config.yaml
fused_qkv: false
qk_norm: false
num_experts: 8
moe_every: 2
subsampling: 2
layers: 12
warmup_steps: 320
weight_decay: 0.05
Rows from block 9 of a small CTC audio transcriber, named by matrix and row number. Rows with one number belong to one neuron. Each number is 200 + 40 x the weight over its row's rms, rounded and kept within 0 to 999. All counts start at 0.
After each neuron's rows are labels from the 100 clips, of 14976, where the neuron reaches its highest value: "responds to" is what is common among them. Only what is clearly more common there than usual is listed. The data: read English sentences (LibriTTS-R).
# fc1: first MLP up (model.blocks.9.ff1.fc1.weight, 768x192), inputs 96-191
# fc2: first MLP down (model.blocks.9.ff1.fc2.weight, 192x768, transposed), outputs 96-191

fc1.187,170,225,172,207,112,209,242,186,193,196,151,219,136,170,215,176,236,203,111,160,258,203,160,249,253,156,180,196,216,254,213,221,172,165,181,271,191,182,171,199,194,161,176,221,256,196,264,172,289,254,211,175,165,242,243,202,200,207,226,154,177,250,215,168,203,214,187,193,200,175,202,273,168,161,178,147,166,152,209,217,136,170,147,199,165,208,235,247,245,199,136,119,238,232,243,190
fc2.187,138,222,159,166,199,148,144,222,202,124,198,225,250,204,182,245,178,207,209,137,172,167,207,164,235,243,234,220,219,195,161,163,147,187,142,271,205,178,173,170,175,140,230,153,164,240,108,250,179,192,258,264,203,164,274,232,231,190,168,168,176,209,276,157,229,189,140,165,177,227,212,182,198,206,290,135,240,172,209,187,167,167,283,211,219,211,258,210,128,234,207,184,225,284,198,165
responds to: the word "through"

fc1.627,267,222,164,187,194,153,239,161,222,276,171,200,250,232,162,241,94,118,221,219,137,209,154,203,176,242,167,208,246,224,183,210,109,293,214,161,187,157,198,223,231,222,171,190,200,180,127,188,187,203,213,235,233,150,163,143,199,240,228,185,170,191,164,208,231,196,258,225,181,170,243,95,201,220,203,151,224,247,182,222,119,183,205,145,263,156,157,215,128,177,145,165,197,152,180,215
fc2.627,256,198,197,160,127,234,252,199,192,179,140,250,185,244,180,205,157,232,212,220,314,162,291,198,190,195,253,183,245,161,225,252,235,134,137,153,136,171,260,215,192,173,177,216,202,135,198,155,214,185,124,269,180,184,194,208,230,213,191,234,169,176,193,188,166,141,115,187,227,185,166,205,153,136,192,215,203,195,184,195,259,158,233,204,235,197,223,173,165,178,222,272,217,244,305,197
responds to: the word "in"

fc1.696,211,179,230,210,185,164,156,175,223,283,211,200,235,209,177,133,169,215,258,194,162,250,205,230,168,238,200,116,213,196,154,196,182,199,192,216,124,203,232,130,156,199,217,256,236,164,245,271,294,204,231,215,185,272,223,166,122,140,195,183,173,174,162,303,242,77,178,239,213,238,136,207,274,255,215,151,181,249,223,203,153,199,190,164,207,216,223,281,186,228,168,167,241,149,256,180
fc2.696,220,199,146,199,190,144,234,181,259,208,202,185,175,139,165,230,213,194,152,218,217,187,162,247,164,188,283,207,155,194,190,213,234,209,213,210,176,217,192,100,183,280,208,184,253,227,179,241,204,246,161,215,217,169,273,218,181,179,115,282,203,191,204,180,212,255,157,249,241,141,242,163,137,183,236,187,180,200,202,141,215,269,222,177,262,239,256,132,158,181,164,238,199,172,228,179
responds to: the word "in"

fc1.660,132,201,227,217,178,205,233,208,212,165,182,197,245,222,147,228,151,148,160,218,280,128,246,167,214,243,161,164,179,186,209,103,136,136,173,270,151,140,187,128,237,104,198,195,187,202,250,227,222,225,222,200,191,191,205,194,171,232,246,251,217,220,163,236,215,216,148,200,295,168,207,204,212,205,245,141,139,215,184,180,149,165,182,255,206,269,185,191,292,238,200,160,175,179,201,281
fc2.660,199,227,234,206,124,224,203,168,179,157,179,230,205,201,182,254,214,292,169,216,114,223,248,172,163,171,165,147,208,193,221,185,210,217,216,185,175,208,116,167,166,183,184,222,147,199,110,256,158,186,259,247,224,218,193,271,153,204,250,178,209,219,185,270,181,187,125,276,208,131,154,220,154,209,229,241,201,296,233,145,259,188,211,180,171,225,173,237,213,141,185,240,143,210,253,229
responds to: the word "through"; the word "thought"

fc1.409,175,201,175,156,188,267,253,195,155,227,163,313,156,198,255,227,170,220,246,219,149,232,147,205,193,242,212,225,158,182,224,141,156,187,181,216,251,143,221,158,206,199,192,165,190,213,150,243,197,170,174,174,279,188,207,216,205,183,254,212,257,248,196,156,276,215,158,189,261,212,235,171,222,236,208,171,286,155,236,237,105,206,170,157,120,253,158,274,101,175,131,177,185,251,228,189
fc2.409,181,271,202,187,181,244,120,95,179,152,207,188,194,217,194,226,133,243,316,188,189,278,185,187,246,232,227,195,196,166,225,216,225,182,221,203,213,209,232,161,167,273,190,179,246,159,196,152,180,261,216,224,207,127,203,217,237,212,173,181,237,169,174,205,234,202,232,181,227,177,127,238,138,187,218,241,195,181,219,253,161,192,262,223,159,246,269,213,196,190,177,171,262,205,220,142
responds to: the word "with"; the word "for"

fc1.102,206,242,247,188,150,164,218,203,232,176,184,154,206,225,189,211,134,183,280,208,161,196,161,214,214,194,178,165,257,216,196,215,154,228,207,185,192,192,296,163,229,209,140,203,149,224,163,155,177,194,166,206,304,127,236,262,170,250,224,156,170,165,253,179,202,167,180,207,188,245,212,178,200,210,182,162,199,240,194,158,171,167,269,185,161,203,120,185,179,162,172,188,226,197,176,176
fc2.102,139,182,184,161,159,186,209,203,220,198,262,166,230,244,230,227,248,236,277,210,155,253,231,161,180,153,249,231,194,144,224,212,200,242,191,202,205,143,237,128,178,193,149,195,139,182,164,153,201,188,158,170,212,77,262,268,222,230,265,159,161,211,220,234,268,212,215,250,202,271,248,187,164,175,258,161,174,240,216,192,222,204,184,166,175,197,257,246,169,157,156,220,206,187,191,213
responds to: the word "with"

fc1.371,239,196,150,163,271,212,219,144,192,235,137,134,162,252,153,247,230,236,191,208,152,212,224,158,199,265,200,245,228,209,265,225,159,256,189,121,249,183,235,301,201,246,220,231,203,216,197,257,193,231,157,215,174,261,167,281,175,221,203,196,206,203,251,227,172,225,123,213,163,197,148,174,204,140,209,176,129,133,262,176,243,239,177,177,152,224,171,142,167,207,140,145,220,111,214,229
fc2.371,211,150,205,151,173,178,194,171,233,247,197,190,158,242,168,173,242,162,233,241,142,160,225,142,175,185,238,204,219,131,236,208,104,255,230,265,127,229,213,216,224,161,178,180,191,242,294,230,186,214,279,152,158,224,220,288,250,177,203,244,151,211,149,191,313,191,211,139,230,239,255,209,261,178,221,218,130,252,205,142,291,189,234,147,200,183,141,154,228,212,192,174,101,162,240,206
responds to: the word "not"; the word "do"; the word "did"

fc1.690,203,282,165,188,202,172,183,170,289,208,150,168,168,234,176,182,199,177,196,154,194,158,135,129,170,164,182,187,165,218,175,190,246,179,196,155,226,214,247,151,193,196,225,197,248,153,261,273,253,214,190,223,274,180,230,255,224,163,203,209,209,181,172,291,166,110,229,197,192,252,259,250,185,294,127,149,225,234,207,309,231,158,234,190,118,169,211,228,157,190,221,200,245,197,185,257
fc2.690,180,331,205,221,181,149,171,183,262,195,197,171,214,242,188,139,257,229,235,196,251,221,211,251,173,187,204,215,266,213,152,199,269,198,211,226,182,217,192,135,216,247,243,199,199,191,207,250,196,247,220,246,241,172,159,276,206,205,183,187,190,144,142,238,271,149,211,189,154,134,232,152,177,198,223,189,186,164,228,183,242,267,235,272,270,260,200,182,171,176,194,281,233,139,258,194
responds to: the word "in"

fc1.359,222,193,181,177,172,151,270,302,200,171,234,165,155,207,195,89,197,220,178,204,253,250,220,234,164,93,176,171,323,242,182,167,235,127,140,179,183,203,171,276,190,181,161,234,230,270,245,177,118,132,193,189,174,206,225,154,163,218,246,92,165,183,211,233,256,127,253,220,217,184,122,250,203,180,197,196,245,221,153,253,168,255,189,166,175,221,240,229,229,186,149,216,248,253,215,251
fc2.359,251,244,207,193,214,136,182,242,267,179,176,188,182,231,240,190,214,172,183,238,227,188,219,209,201,258,257,159,170,210,165,213,154,240,190,169,217,144,236,193,174,238,80,262,151,160,227,167,182,225,168,215,191,197,193,187,220,180,167,212,252,201,280,218,182,252,247,178,207,204,184,242,229,154,152,230,270,207,202,166,203,132,197,222,197,209,187,219,201,148,178,174,161,266,268,192
responds to: the word "were"

fc1.264,244,253,256,156,181,120,239,175,210,156,213,184,191,201,216,158,124,221,215,165,156,200,126,205,204,173,161,178,196,242,235,142,194,228,223,202,205,175,203,199,220,171,162,272,163,200,222,180,150,254,206,272,205,223,192,223,196,206,283,227,218,141,137,246,144,147,159,206,140,160,206,187,173,265,204,108,174,241,192,211,121,252,259,174,215,216,164,220,210,265,246,209,249,172,178,172
fc2.264,188,168,152,221,223,233,182,193,262,244,198,169,194,167,116,191,255,111,319,217,166,123,194,199,171,162,219,272,191,215,231,198,208,207,176,196,147,106,180,252,259,228,230,198,207,196,252,260,169,189,199,160,216,112,238,175,242,165,198,245,285,230,203,164,207,164,215,228,169,120,170,214,151,130,199,243,174,170,204,175,237,239,286,269,161,217,224,225,193,194,273,207,175,196,162,176
responds to: the word "in"

fc1.449,267,178,221,226,201,242,132,203,169,200,187,193,112,208,190,124,214,227,206,137,207,250,185,266,220,242,277,232,171,181,211,142,146,191,198,183,160,262,224,202,195,147,222,186,183,249,186,206,209,212,231,232,132,186,201,220,280,169,272,210,170,185,193,217,174,185,169,136,239,222,173,179,198,208,219,201,145,184,198,186,254,265,266,226,175,188,217,129,212,243,125,223,178,171,187,206
fc2.449,238,118,203,200,222,164,157,223,273,230,199,188,79,188,190,189,229,235,250,191,186,174,205,188,215,196,180,274,177,242,267,196,152,196,164,216,185,231,208,169,260,154,173,182,186,207,199,232,249,290,148,118,165,199,138,254,230,149,204,286,150,226,175,184,255,209,191,206,184,201,197,178,177,192,253,245,161,232,225,171,242,184,198,231,265,157,249,185,139,181,201,176,265,232,204,193
responds to: the word "but"

fc1.427,177,169,198,205,111,243,182,199,161,211,184,269,181,205,209,250,126,154,104,170,153,162,208,282,214,178,169,132,193,200,202,177,209,160,179,175,235,195,157,197,249,159,198,234,186,193,206,164,193,166,131,228,235,210,199,267,204,232,165,159,206,225,208,157,162,163,155,233,190,122,150,184,228,224,224,205,159,178,187,214,177,276,143,214,223,167,206,187,188,160,193,213,254,322,197,186
fc2.427,209,161,146,197,245,162,192,292,224,226,231,180,251,208,260,249,187,198,188,195,239,170,149,207,167,265,210,210,223,254,181,139,168,196,179,140,191,203,105,167,207,185,278,191,179,225,203,158,154,161,182,163,238,204,204,186,152,211,202,168,165,240,255,204,232,214,206,259,207,216,140,210,222,141,248,234,250,180,78,136,204,194,174,158,231,221,281,194,205,193,241,262,178,231,256,132
responds to: the word "with"

fc1.579,214,136,94,199,167,188,187,222,179,261,246,160,138,226,129,266,244,214,189,165,237,212,202,158,246,232,241,199,119,228,174,200,193,152,173,193,178,134,168,165,239,205,284,190,238,228,262,206,160,181,198,196,105,170,214,225,189,162,143,208,222,193,149,207,206,134,156,183,225,221,245,217,222,188,173,219,159,225,173,229,126,182,143,230,205,217,285,150,183,252,299,152,233,269,201,256
fc2.579,217,156,183,179,227,151,168,182,176,209,120,182,189,216,195,294,172,219,207,209,189,216,233,162,250,212,184,196,183,187,155,210,195,246,169,223,239,208,125,173,128,142,208,171,185,156,264,168,187,211,217,164,205,188,157,269,243,244,209,187,207,178,121,203,200,241,224,174,210,183,189,229,116,259,186,174,211,202,204,225,195,199,177,195,184,205,240,241,202,190,212,193,144,291,174,153
responds to: the word "not"

fc1.592,229,190,184,165,175,179,158,245,268,165,237,183,184,241,200,193,249,173,274,192,252,139,172,205,168,177,179,176,201,148,213,123,201,192,235,208,208,240,261,217,269,180,189,203,120,249,127,186,246,205,249,187,204,125,255,143,236,215,199,166,233,213,232,119,178,182,121,186,167,229,217,230,255,145,215,183,124,241,132,295,223,211,179,178,186,204,162,203,189,81,176,158,211,196,238,211
fc2.592,226,215,145,126,182,202,142,179,189,158,217,170,211,214,166,246,184,171,242,267,152,165,143,188,178,221,268,219,258,120,201,283,272,214,179,186,197,179,164,204,241,251,232,179,213,210,161,169,230,166,238,193,170,131,200,210,193,143,217,133,214,184,272,190,215,148,222,180,162,141,206,184,142,300,287,249,190,249,238,182,213,214,224,188,289,257,229,199,198,159,198,191,190,202,213,137
responds to: the word "with"

fc1.400,225,188,157,182,218,203,196,215,205,234,236,237,187,204,216,130,240,189,199,206,208,228,181,155,222,77,253,271,195,193,238,235,256,209,220,168,249,162,128,164,201,230,234,303,189,214,169,152,178,227,219,203,211,164,184,182,144,253,225,141,191,167,184,188,277,271,179,215,212,197,215,234,221,187,183,152,160,126,147,201,162,292,273,190,256,160,178,174,205,191,168,192,212,228,155,181
fc2.400,199,93,245,231,179,203,209,165,168,184,185,103,267,177,159,263,219,194,186,186,223,169,180,273,196,128,228,195,190,140,147,239,269,181,259,189,212,237,207,203,215,234,220,234,193,124,213,227,205,237,183,153,301,202,191,246,268,166,211,224,228,167,171,196,259,177,247,212,185,219,222,245,186,117,189,182,264,117,244,203,143,163,217,204,190,246,153,188,258,243,217,186,169,181,160,192
responds to: the word "with"

fc1.420,90,279,245,331,218,143,180,191,229,188,227,223,132,167,185,237,154,189,218,196,134,181,176,173,252,154,207,256,150,210,210,174,229,160,195,214,189,208,233,175,202,155,219,225,174,205,174,314,205,209,208,270,194,252,232,207,228,207,209,126,170,162,196,281,238,225,207,189,202,252,218,181,231,227,199,193,133,249,217,243,236,227,217,188,208,215,152,265,156,195,120,247,331,154,267,194
fc2.420,176,216,207,305,203,184,149,191,206,213,141,173,169,240,222,109,260,164,267,211,252,199,278,236,189,226,209,200,256,169,158,226,223,146,231,257,278,181,204,165,262,253,184,208,190,186,269,183,181,210,196,187,220,162,225,238,223,220,182,285,227,130,213,171,177,196,245,225,195,209,277,216,133,206,219,182,227,100,208,145,220,268,211,193,161,193,247,153,173,207,214,210,200,207,133,151
responds to: the word "in"

fc1.418,198,215,162,278,241,271,236,203,172,144,182,205,262,166,220,95,214,93,250,223,159,280,173,223,261,187,157,202,182,225,254,165,170,158,209,221,181,226,178,199,165,216,253,221,193,255,218,154,251,234,189,152,186,213,176,223,196,181,185,224,172,253,192,259,161,180,195,136,190,200,184,164,224,180,165,264,152,194,143,267,199,241,197,200,136,187,199,238,230,198,190,170,271,180,213,228
fc2.418,243,224,178,136,178,110,185,292,179,282,266,229,282,191,169,178,167,169,133,152,171,219,264,265,157,216,186,204,170,245,212,189,236,148,200,178,219,209,185,191,146,185,141,191,208,158,135,161,239,230,218,169,222,255,208,199,168,256,227,222,226,226,130,192,182,231,184,195,225,178,182,244,190,177,192,274,221,186,191,210,217,216,160,220,217,290,166,192,170,219,245,222,168,170,164,180
responds to: the word "if"; the word "as"

fc1.184,108,203,193,147,178,209,228,171,175,168,109,245,228,168,210,195,210,188,158,254,190,255,252,162,243,108,198,281,169,250,218,223,152,259,226,176,156,166,228,207,190,205,191,219,209,212,204,206,232,171,170,244,160,219,205,209,216,166,160,182,174,222,170,199,190,228,224,168,216,102,235,219,203,191,237,127,223,218,165,213,201,228,253,217,163,233,234,111,102,186,180,219,218,260,196,269
fc2.184,262,152,187,225,224,200,200,188,200,228,142,178,165,202,211,213,210,197,167,162,200,208,177,181,209,244,136,211,148,196,122,221,226,137,158,169,183,177,221,195,206,243,234,172,244,219,261,182,159,178,190,213,149,230,177,229,256,293,218,237,108,171,212,261,297,174,189,182,196,129,123,239,188,167,168,215,84,228,192,189,187,153,225,201,218,154,196,128,170,157,217,244,226,281,206,241
responds to: the word "not"

fc1.271,242,276,194,226,215,161,128,234,215,203,179,272,180,219,178,200,214,124,267,187,166,204,156,252,216,234,168,165,196,188,220,174,127,132,202,198,147,228,225,179,172,208,164,237,216,179,207,140,179,226,220,229,159,212,234,221,217,254,238,275,171,217,185,232,107,146,184,258,158,181,163,217,224,251,170,223,154,248,159,175,196,232,255,220,206,183,252,236,257,213,188,185,238,148,183,183
fc2.271,146,160,186,210,235,263,245,185,216,184,157,218,150,284,146,184,176,163,197,201,195,219,201,254,172,212,164,226,128,258,261,146,189,202,168,225,183,224,140,203,167,176,169,128,231,157,148,180,175,213,172,162,189,250,201,201,216,215,132,290,265,128,243,117,157,144,229,148,175,216,210,210,208,194,232,171,239,203,260,205,229,271,150,256,155,256,215,188,226,191,214,193,236,206,210,158
responds to: the word "if"

fc1.88,215,151,197,215,239,200,251,218,237,195,122,264,234,124,240,190,231,161,188,174,204,181,156,165,198,192,312,203,287,220,174,134,280,117,209,131,262,209,140,257,258,209,196,239,255,207,240,146,204,246,189,266,158,200,268,155,150,234,222,193,264,214,221,214,197,238,178,234,140,229,129,168,232,144,148,187,139,188,236,205,260,255,152,180,144,194,210,162,207,219,211,203,213,224,188,147
fc2.88,229,207,188,283,211,230,188,168,227,278,257,158,193,156,109,201,207,114,225,148,182,178,213,163,150,209,208,226,241,224,194,125,305,217,173,115,133,107,135,185,257,216,177,272,227,173,207,174,199,280,218,204,252,217,152,211,255,139,192,242,233,227,256,179,159,242,219,144,203,102,295,185,261,146,170,215,177,222,156,158,193,162,222,156,233,244,153,224,141,144,246,261,251,121,181,177
responds to: the word "if"; the word "have"

fc1.710,115,166,174,219,115,216,261,231,252,231,233,199,233,280,204,206,165,192,225,150,196,141,201,201,180,176,216,249,137,215,219,255,155,149,238,172,200,219,170,202,203,204,258,198,271,212,191,196,132,163,134,225,262,248,199,224,186,160,226,199,164,173,177,213,129,206,158,169,145,183,188,242,262,217,163,180,198,220,175,206,232,224,161,191,249,187,123,176,198,222,153,229,169,239,262,192
fc2.710,300,101,149,251,168,235,136,238,227,200,231,135,122,273,191,143,132,224,136,199,247,140,200,227,148,227,235,203,214,210,207,229,204,189,201,194,209,231,230,166,249,191,248,226,162,230,154,189,164,237,217,236,226,204,129,254,195,191,140,162,133,180,216,171,260,158,167,258,264,216,198,142,299,162,168,168,232,166,200,136,174,158,214,187,204,212,189,220,220,185,263,233,141,180,235,168
responds to: the word "through"

fc1.413,173,177,146,163,183,179,189,201,121,280,157,175,240,265,152,226,205,230,145,134,254,134,219,234,160,218,223,173,179,218,250,210,155,152,210,259,175,262,207,129,223,215,271,217,180,229,119,171,213,160,192,204,184,196,246,242,209,136,249,196,95,212,206,174,170,132,244,221,238,198,199,184,190,164,251,176,136,169,215,189,200,116,214,152,204,224,186,164,243,250,185,200,274,156,236,236
fc2.413,169,125,197,249,185,178,195,228,195,315,199,166,210,80,215,196,141,212,158,166,151,152,204,183,217,255,256,152,252,224,171,220,253,159,208,183,255,194,141,173,179,163,277,249,262,154,196,186,244,247,200,210,204,217,187,155,190,197,118,236,233,219,243,243,202,148,121,193,261,219,216,202,235,197,217,218,170,158,165,227,167,171,275,216,258,238,157,205,226,151,199,245,159,159,197,237
responds to: the word "but"

fc1.454,219,129,272,206,244,286,247,214,149,192,169,219,195,228,221,211,201,166,183,155,214,220,192,233,244,281,131,176,181,185,229,211,94,141,190,198,238,214,271,250,246,216,234,234,206,137,160,210,243,149,164,156,231,229,240,161,179,165,135,188,147,153,149,293,237,236,167,175,173,214,192,138,247,226,215,216,238,229,240,218,181,242,263,194,203,289,168,187,105,212,235,114,265,196,221,145
fc2.454,191,183,139,170,159,241,195,256,182,243,160,201,231,196,236,215,224,219,254,178,224,189,213,199,226,232,205,224,200,178,187,146,186,252,159,209,226,210,153,154,178,275,249,154,163,256,192,230,160,146,219,209,145,221,173,218,212,102,136,193,213,244,219,174,251,190,146,200,220,195,191,163,232,154,223,173,185,227,213,147,169,247,227,245,157,290,193,203,176,165,198,212,228,123,238,169
responds to: the word "you"; the word "give"

fc1.207,236,278,214,193,185,241,205,234,81,233,167,234,184,226,188,112,172,247,197,178,223,229,192,168,200,246,182,196,197,214,115,182,165,162,139,224,206,207,224,184,193,192,210,227,159,210,259,275,170,169,217,222,185,244,255,193,215,234,281,209,204,153,160,227,211,170,192,205,213,259,231,203,247,168,198,202,282,191,196,250,146,231,212,212,225,236,149,250,233,188,137,249,229,115,203,224
fc2.207,224,233,215,193,125,227,155,172,245,285,172,205,183,221,173,164,188,169,221,289,316,177,238,179,182,174,145,127,182,277,170,212,118,160,202,175,212,208,246,223,185,205,188,126,187,178,245,239,242,224,193,199,204,151,221,226,270,245,197,163,265,131,138,243,181,195,255,197,188,250,148,204,193,182,168,183,146,220,174,247,253,272,227,229,270,231,208,251,134,193,147,256,113,226,183,196
responds to: the word "in"

fc1.721,188,218,196,201,115,161,216,183,163,152,209,174,128,198,186,212,233,159,219,262,202,177,198,205,199,190,229,231,261,185,273,161,223,169,227,161,200,229,242,160,139,220,269,153,192,193,230,142,248,237,229,228,214,238,203,215,246,214,178,167,211,249,189,253,192,215,148,251,223,229,171,165,206,146,199,200,139,316,200,216,180,154,160,281,199,280,172,197,178,173,106,288,201,204,158,239
fc2.721,103,250,164,263,301,212,199,175,199,214,166,140,165,216,155,266,266,182,168,207,188,187,162,214,171,182,192,162,245,164,168,281,267,136,127,269,286,195,158,229,201,261,216,200,231,236,187,213,200,254,200,224,136,231,170,154,254,159,154,175,193,168,171,203,161,160,223,225,216,204,186,212,191,196,271,227,200,137,164,220,206,126,207,205,221,239,284,212,162,193,200,206,259,180,169,250
responds to: the word "but"; the word "that"; the word "was"

fc1.462,228,192,184,167,192,198,226,221,205,182,165,207,113,243,173,199,252,186,200,193,259,178,170,238,206,174,152,177,258,171,198,138,144,215,201,218,158,198,226,202,149,187,170,232,248,248,192,283,189,180,272,178,174,214,224,251,255,157,297,263,183,158,200,163,154,125,174,142,164,205,125,223,180,201,218,218,198,165,263,151,250,302,220,227,168,233,154,170,140,185,174,145,191,171,139,179
fc2.462,251,265,180,241,140,196,170,228,246,179,214,232,206,274,185,199,177,243,199,146,221,129,271,180,190,179,264,203,193,163,145,242,111,233,252,167,173,194,214,215,212,302,211,218,196,183,139,187,233,138,176,172,191,199,164,206,240,141,203,200,195,213,238,159,97,127,202,231,185,193,242,188,121,216,176,206,173,194,221,200,251,227,222,236,221,220,172,166,153,110,189,207,208,215,168,168
responds to: the word "but"

fc1.287,260,176,215,239,238,188,235,226,205,140,194,149,127,229,173,89,221,241,241,153,166,214,237,178,171,258,183,195,159,151,243,207,159,141,122,249,124,150,247,227,197,159,172,245,233,247,146,187,255,198,187,226,240,230,218,205,221,199,100,182,156,174,241,143,173,182,140,195,206,199,180,163,213,236,171,191,209,221,122,158,161,225,216,188,159,194,222,158,128,261,167,146,216,155,178,207
fc2.287,180,195,165,191,281,183,174,234,143,201,206,279,132,186,174,105,213,183,167,267,222,247,217,224,165,144,184,267,129,216,209,213,108,186,258,234,211,143,205,221,154,173,213,140,277,177,180,217,195,175,242,208,238,232,185,264,191,239,192,210,241,204,158,174,234,160,201,242,268,277,204,155,214,170,219,204,163,197,228,107,266,257,217,246,181,226,219,188,162,192,240,187,217,155,221,209
responds to: the word "but"

fc1.260,239,183,170,197,243,246,140,218,176,178,169,193,185,285,144,210,213,224,158,230,167,125,195,224,175,241,242,145,216,190,167,161,217,191,158,212,233,125,144,275,250,200,205,215,247,183,182,173,249,179,154,142,214,281,214,251,196,215,227,203,225,178,205,180,195,235,162,244,269,220,213,259,132,221,220,190,228,212,234,178,165,176,204,211,97,196,175,163,107,189,218,222,146,174,194,235
fc2.260,256,227,176,262,231,160,206,187,177,167,200,135,154,171,123,168,181,232,161,202,172,204,190,201,222,137,201,243,204,201,108,136,185,226,184,264,268,255,157,199,266,204,188,161,182,209,244,229,225,170,200,197,209,205,207,189,201,253,227,182,237,270,200,169,187,249,214,198,252,212,280,135,227,262,204,255,233,138,130,223,203,155,169,173,178,195,252,197,265,165,239,182,237,238,155,207
responds to: the word "not"; the word "would"; the word "did"

fc1.610,177,238,178,211,173,160,161,215,166,144,144,115,151,160,154,192,233,217,206,233,243,188,181,96,148,153,166,181,267,221,234,156,241,238,198,249,196,119,193,193,264,258,224,242,205,198,262,173,276,191,129,187,175,232,122,236,252,199,181,167,163,202,189,224,121,198,170,279,216,130,236,198,218,132,174,238,165,183,174,146,219,208,246,235,189,214,217,188,179,235,205,171,201,256,177,274
fc2.610,181,164,151,174,174,217,101,182,193,264,179,183,183,175,190,172,187,193,153,211,285,175,228,157,254,185,178,221,132,185,222,250,213,139,151,277,262,254,136,222,76,246,194,200,175,176,236,214,282,207,172,198,168,190,187,195,212,238,168,209,193,208,176,209,113,210,157,250,268,210,188,157,236,143,197,209,203,239,156,257,190,211,232,182,127,227,311,192,146,156,216,203,194,201,177,267
responds to: the word "not"; the word "but"

fc1.509,236,186,224,186,260,223,196,243,209,133,164,207,129,212,245,155,288,278,203,160,182,200,198,208,216,191,222,223,179,207,180,173,165,236,231,194,219,282,193,188,208,194,86,190,146,241,162,202,226,216,119,202,218,165,134,194,284,160,288,166,222,162,175,153,172,286,172,233,251,150,169,95,166,238,207,172,155,197,191,184,191,254,249,157,188,179,244,170,166,180,199,150,258,154,192,196
fc2.509,238,157,193,308,188,286,198,143,176,169,172,154,249,229,240,200,214,189,276,237,227,265,288,201,218,227,145,144,137,201,169,186,208,179,214,188,249,232,151,173,203,169,187,199,156,219,185,201,229,129,130,182,257,168,179,221,175,187,180,208,290,239,168,179,183,174,162,217,199,176,129,156,196,246,194,239,154,259,196,88,276,215,244,188,164,163,249,188,172,244,134,194,218,190,196,203
responds to: the word "but"

fc1.549,230,264,212,254,168,250,216,222,197,127,220,175,206,182,246,163,204,214,256,116,178,181,162,239,109,253,214,240,226,300,170,137,182,236,154,206,212,195,168,157,203,224,138,223,164,171,149,207,195,211,166,203,166,187,250,242,245,196,180,157,195,155,189,226,192,236,247,176,205,223,219,244,286,174,190,136,204,161,245,192,198,220,207,269,135,164,197,187,192,208,177,193,258,154,192,203
fc2.549,171,242,135,163,181,174,203,218,314,269,190,171,198,201,217,211,163,218,228,159,193,200,237,177,225,197,222,194,177,275,172,221,133,234,155,308,175,202,237,204,198,213,169,193,186,167,170,247,248,180,240,266,162,189,237,232,202,328,199,107,257,174,221,173,159,177,242,213,255,219,243,198,186,262,230,196,192,256,242,192,210,222,207,190,226,198,241,188,199,186,143,211,124,191,177,222
responds to: the word "with"

fc1.401,220,196,196,198,139,235,182,219,220,197,245,256,130,194,233,240,246,244,231,249,171,200,208,197,214,167,103,225,224,192,219,222,179,144,347,230,145,199,207,192,189,189,207,228,118,252,164,228,193,175,96,217,149,270,189,245,252,215,206,164,204,217,240,159,164,131,178,191,214,166,181,199,212,207,223,224,242,265,143,168,221,152,211,236,241,201,262,107,223,192,163,218,218,159,202,247
fc2.401,184,188,185,221,163,204,159,225,199,205,273,220,176,254,178,291,133,155,264,141,192,171,292,181,160,232,152,281,184,128,196,165,220,210,253,236,231,257,231,176,237,127,190,160,199,176,274,170,287,221,186,210,215,265,177,235,227,158,189,181,212,147,234,165,206,211,146,244,212,63,260,177,188,222,202,214,211,154,225,181,283,189,178,204,154,165,210,181,210,247,162,145,263,181,272,181
responds to: the word "but"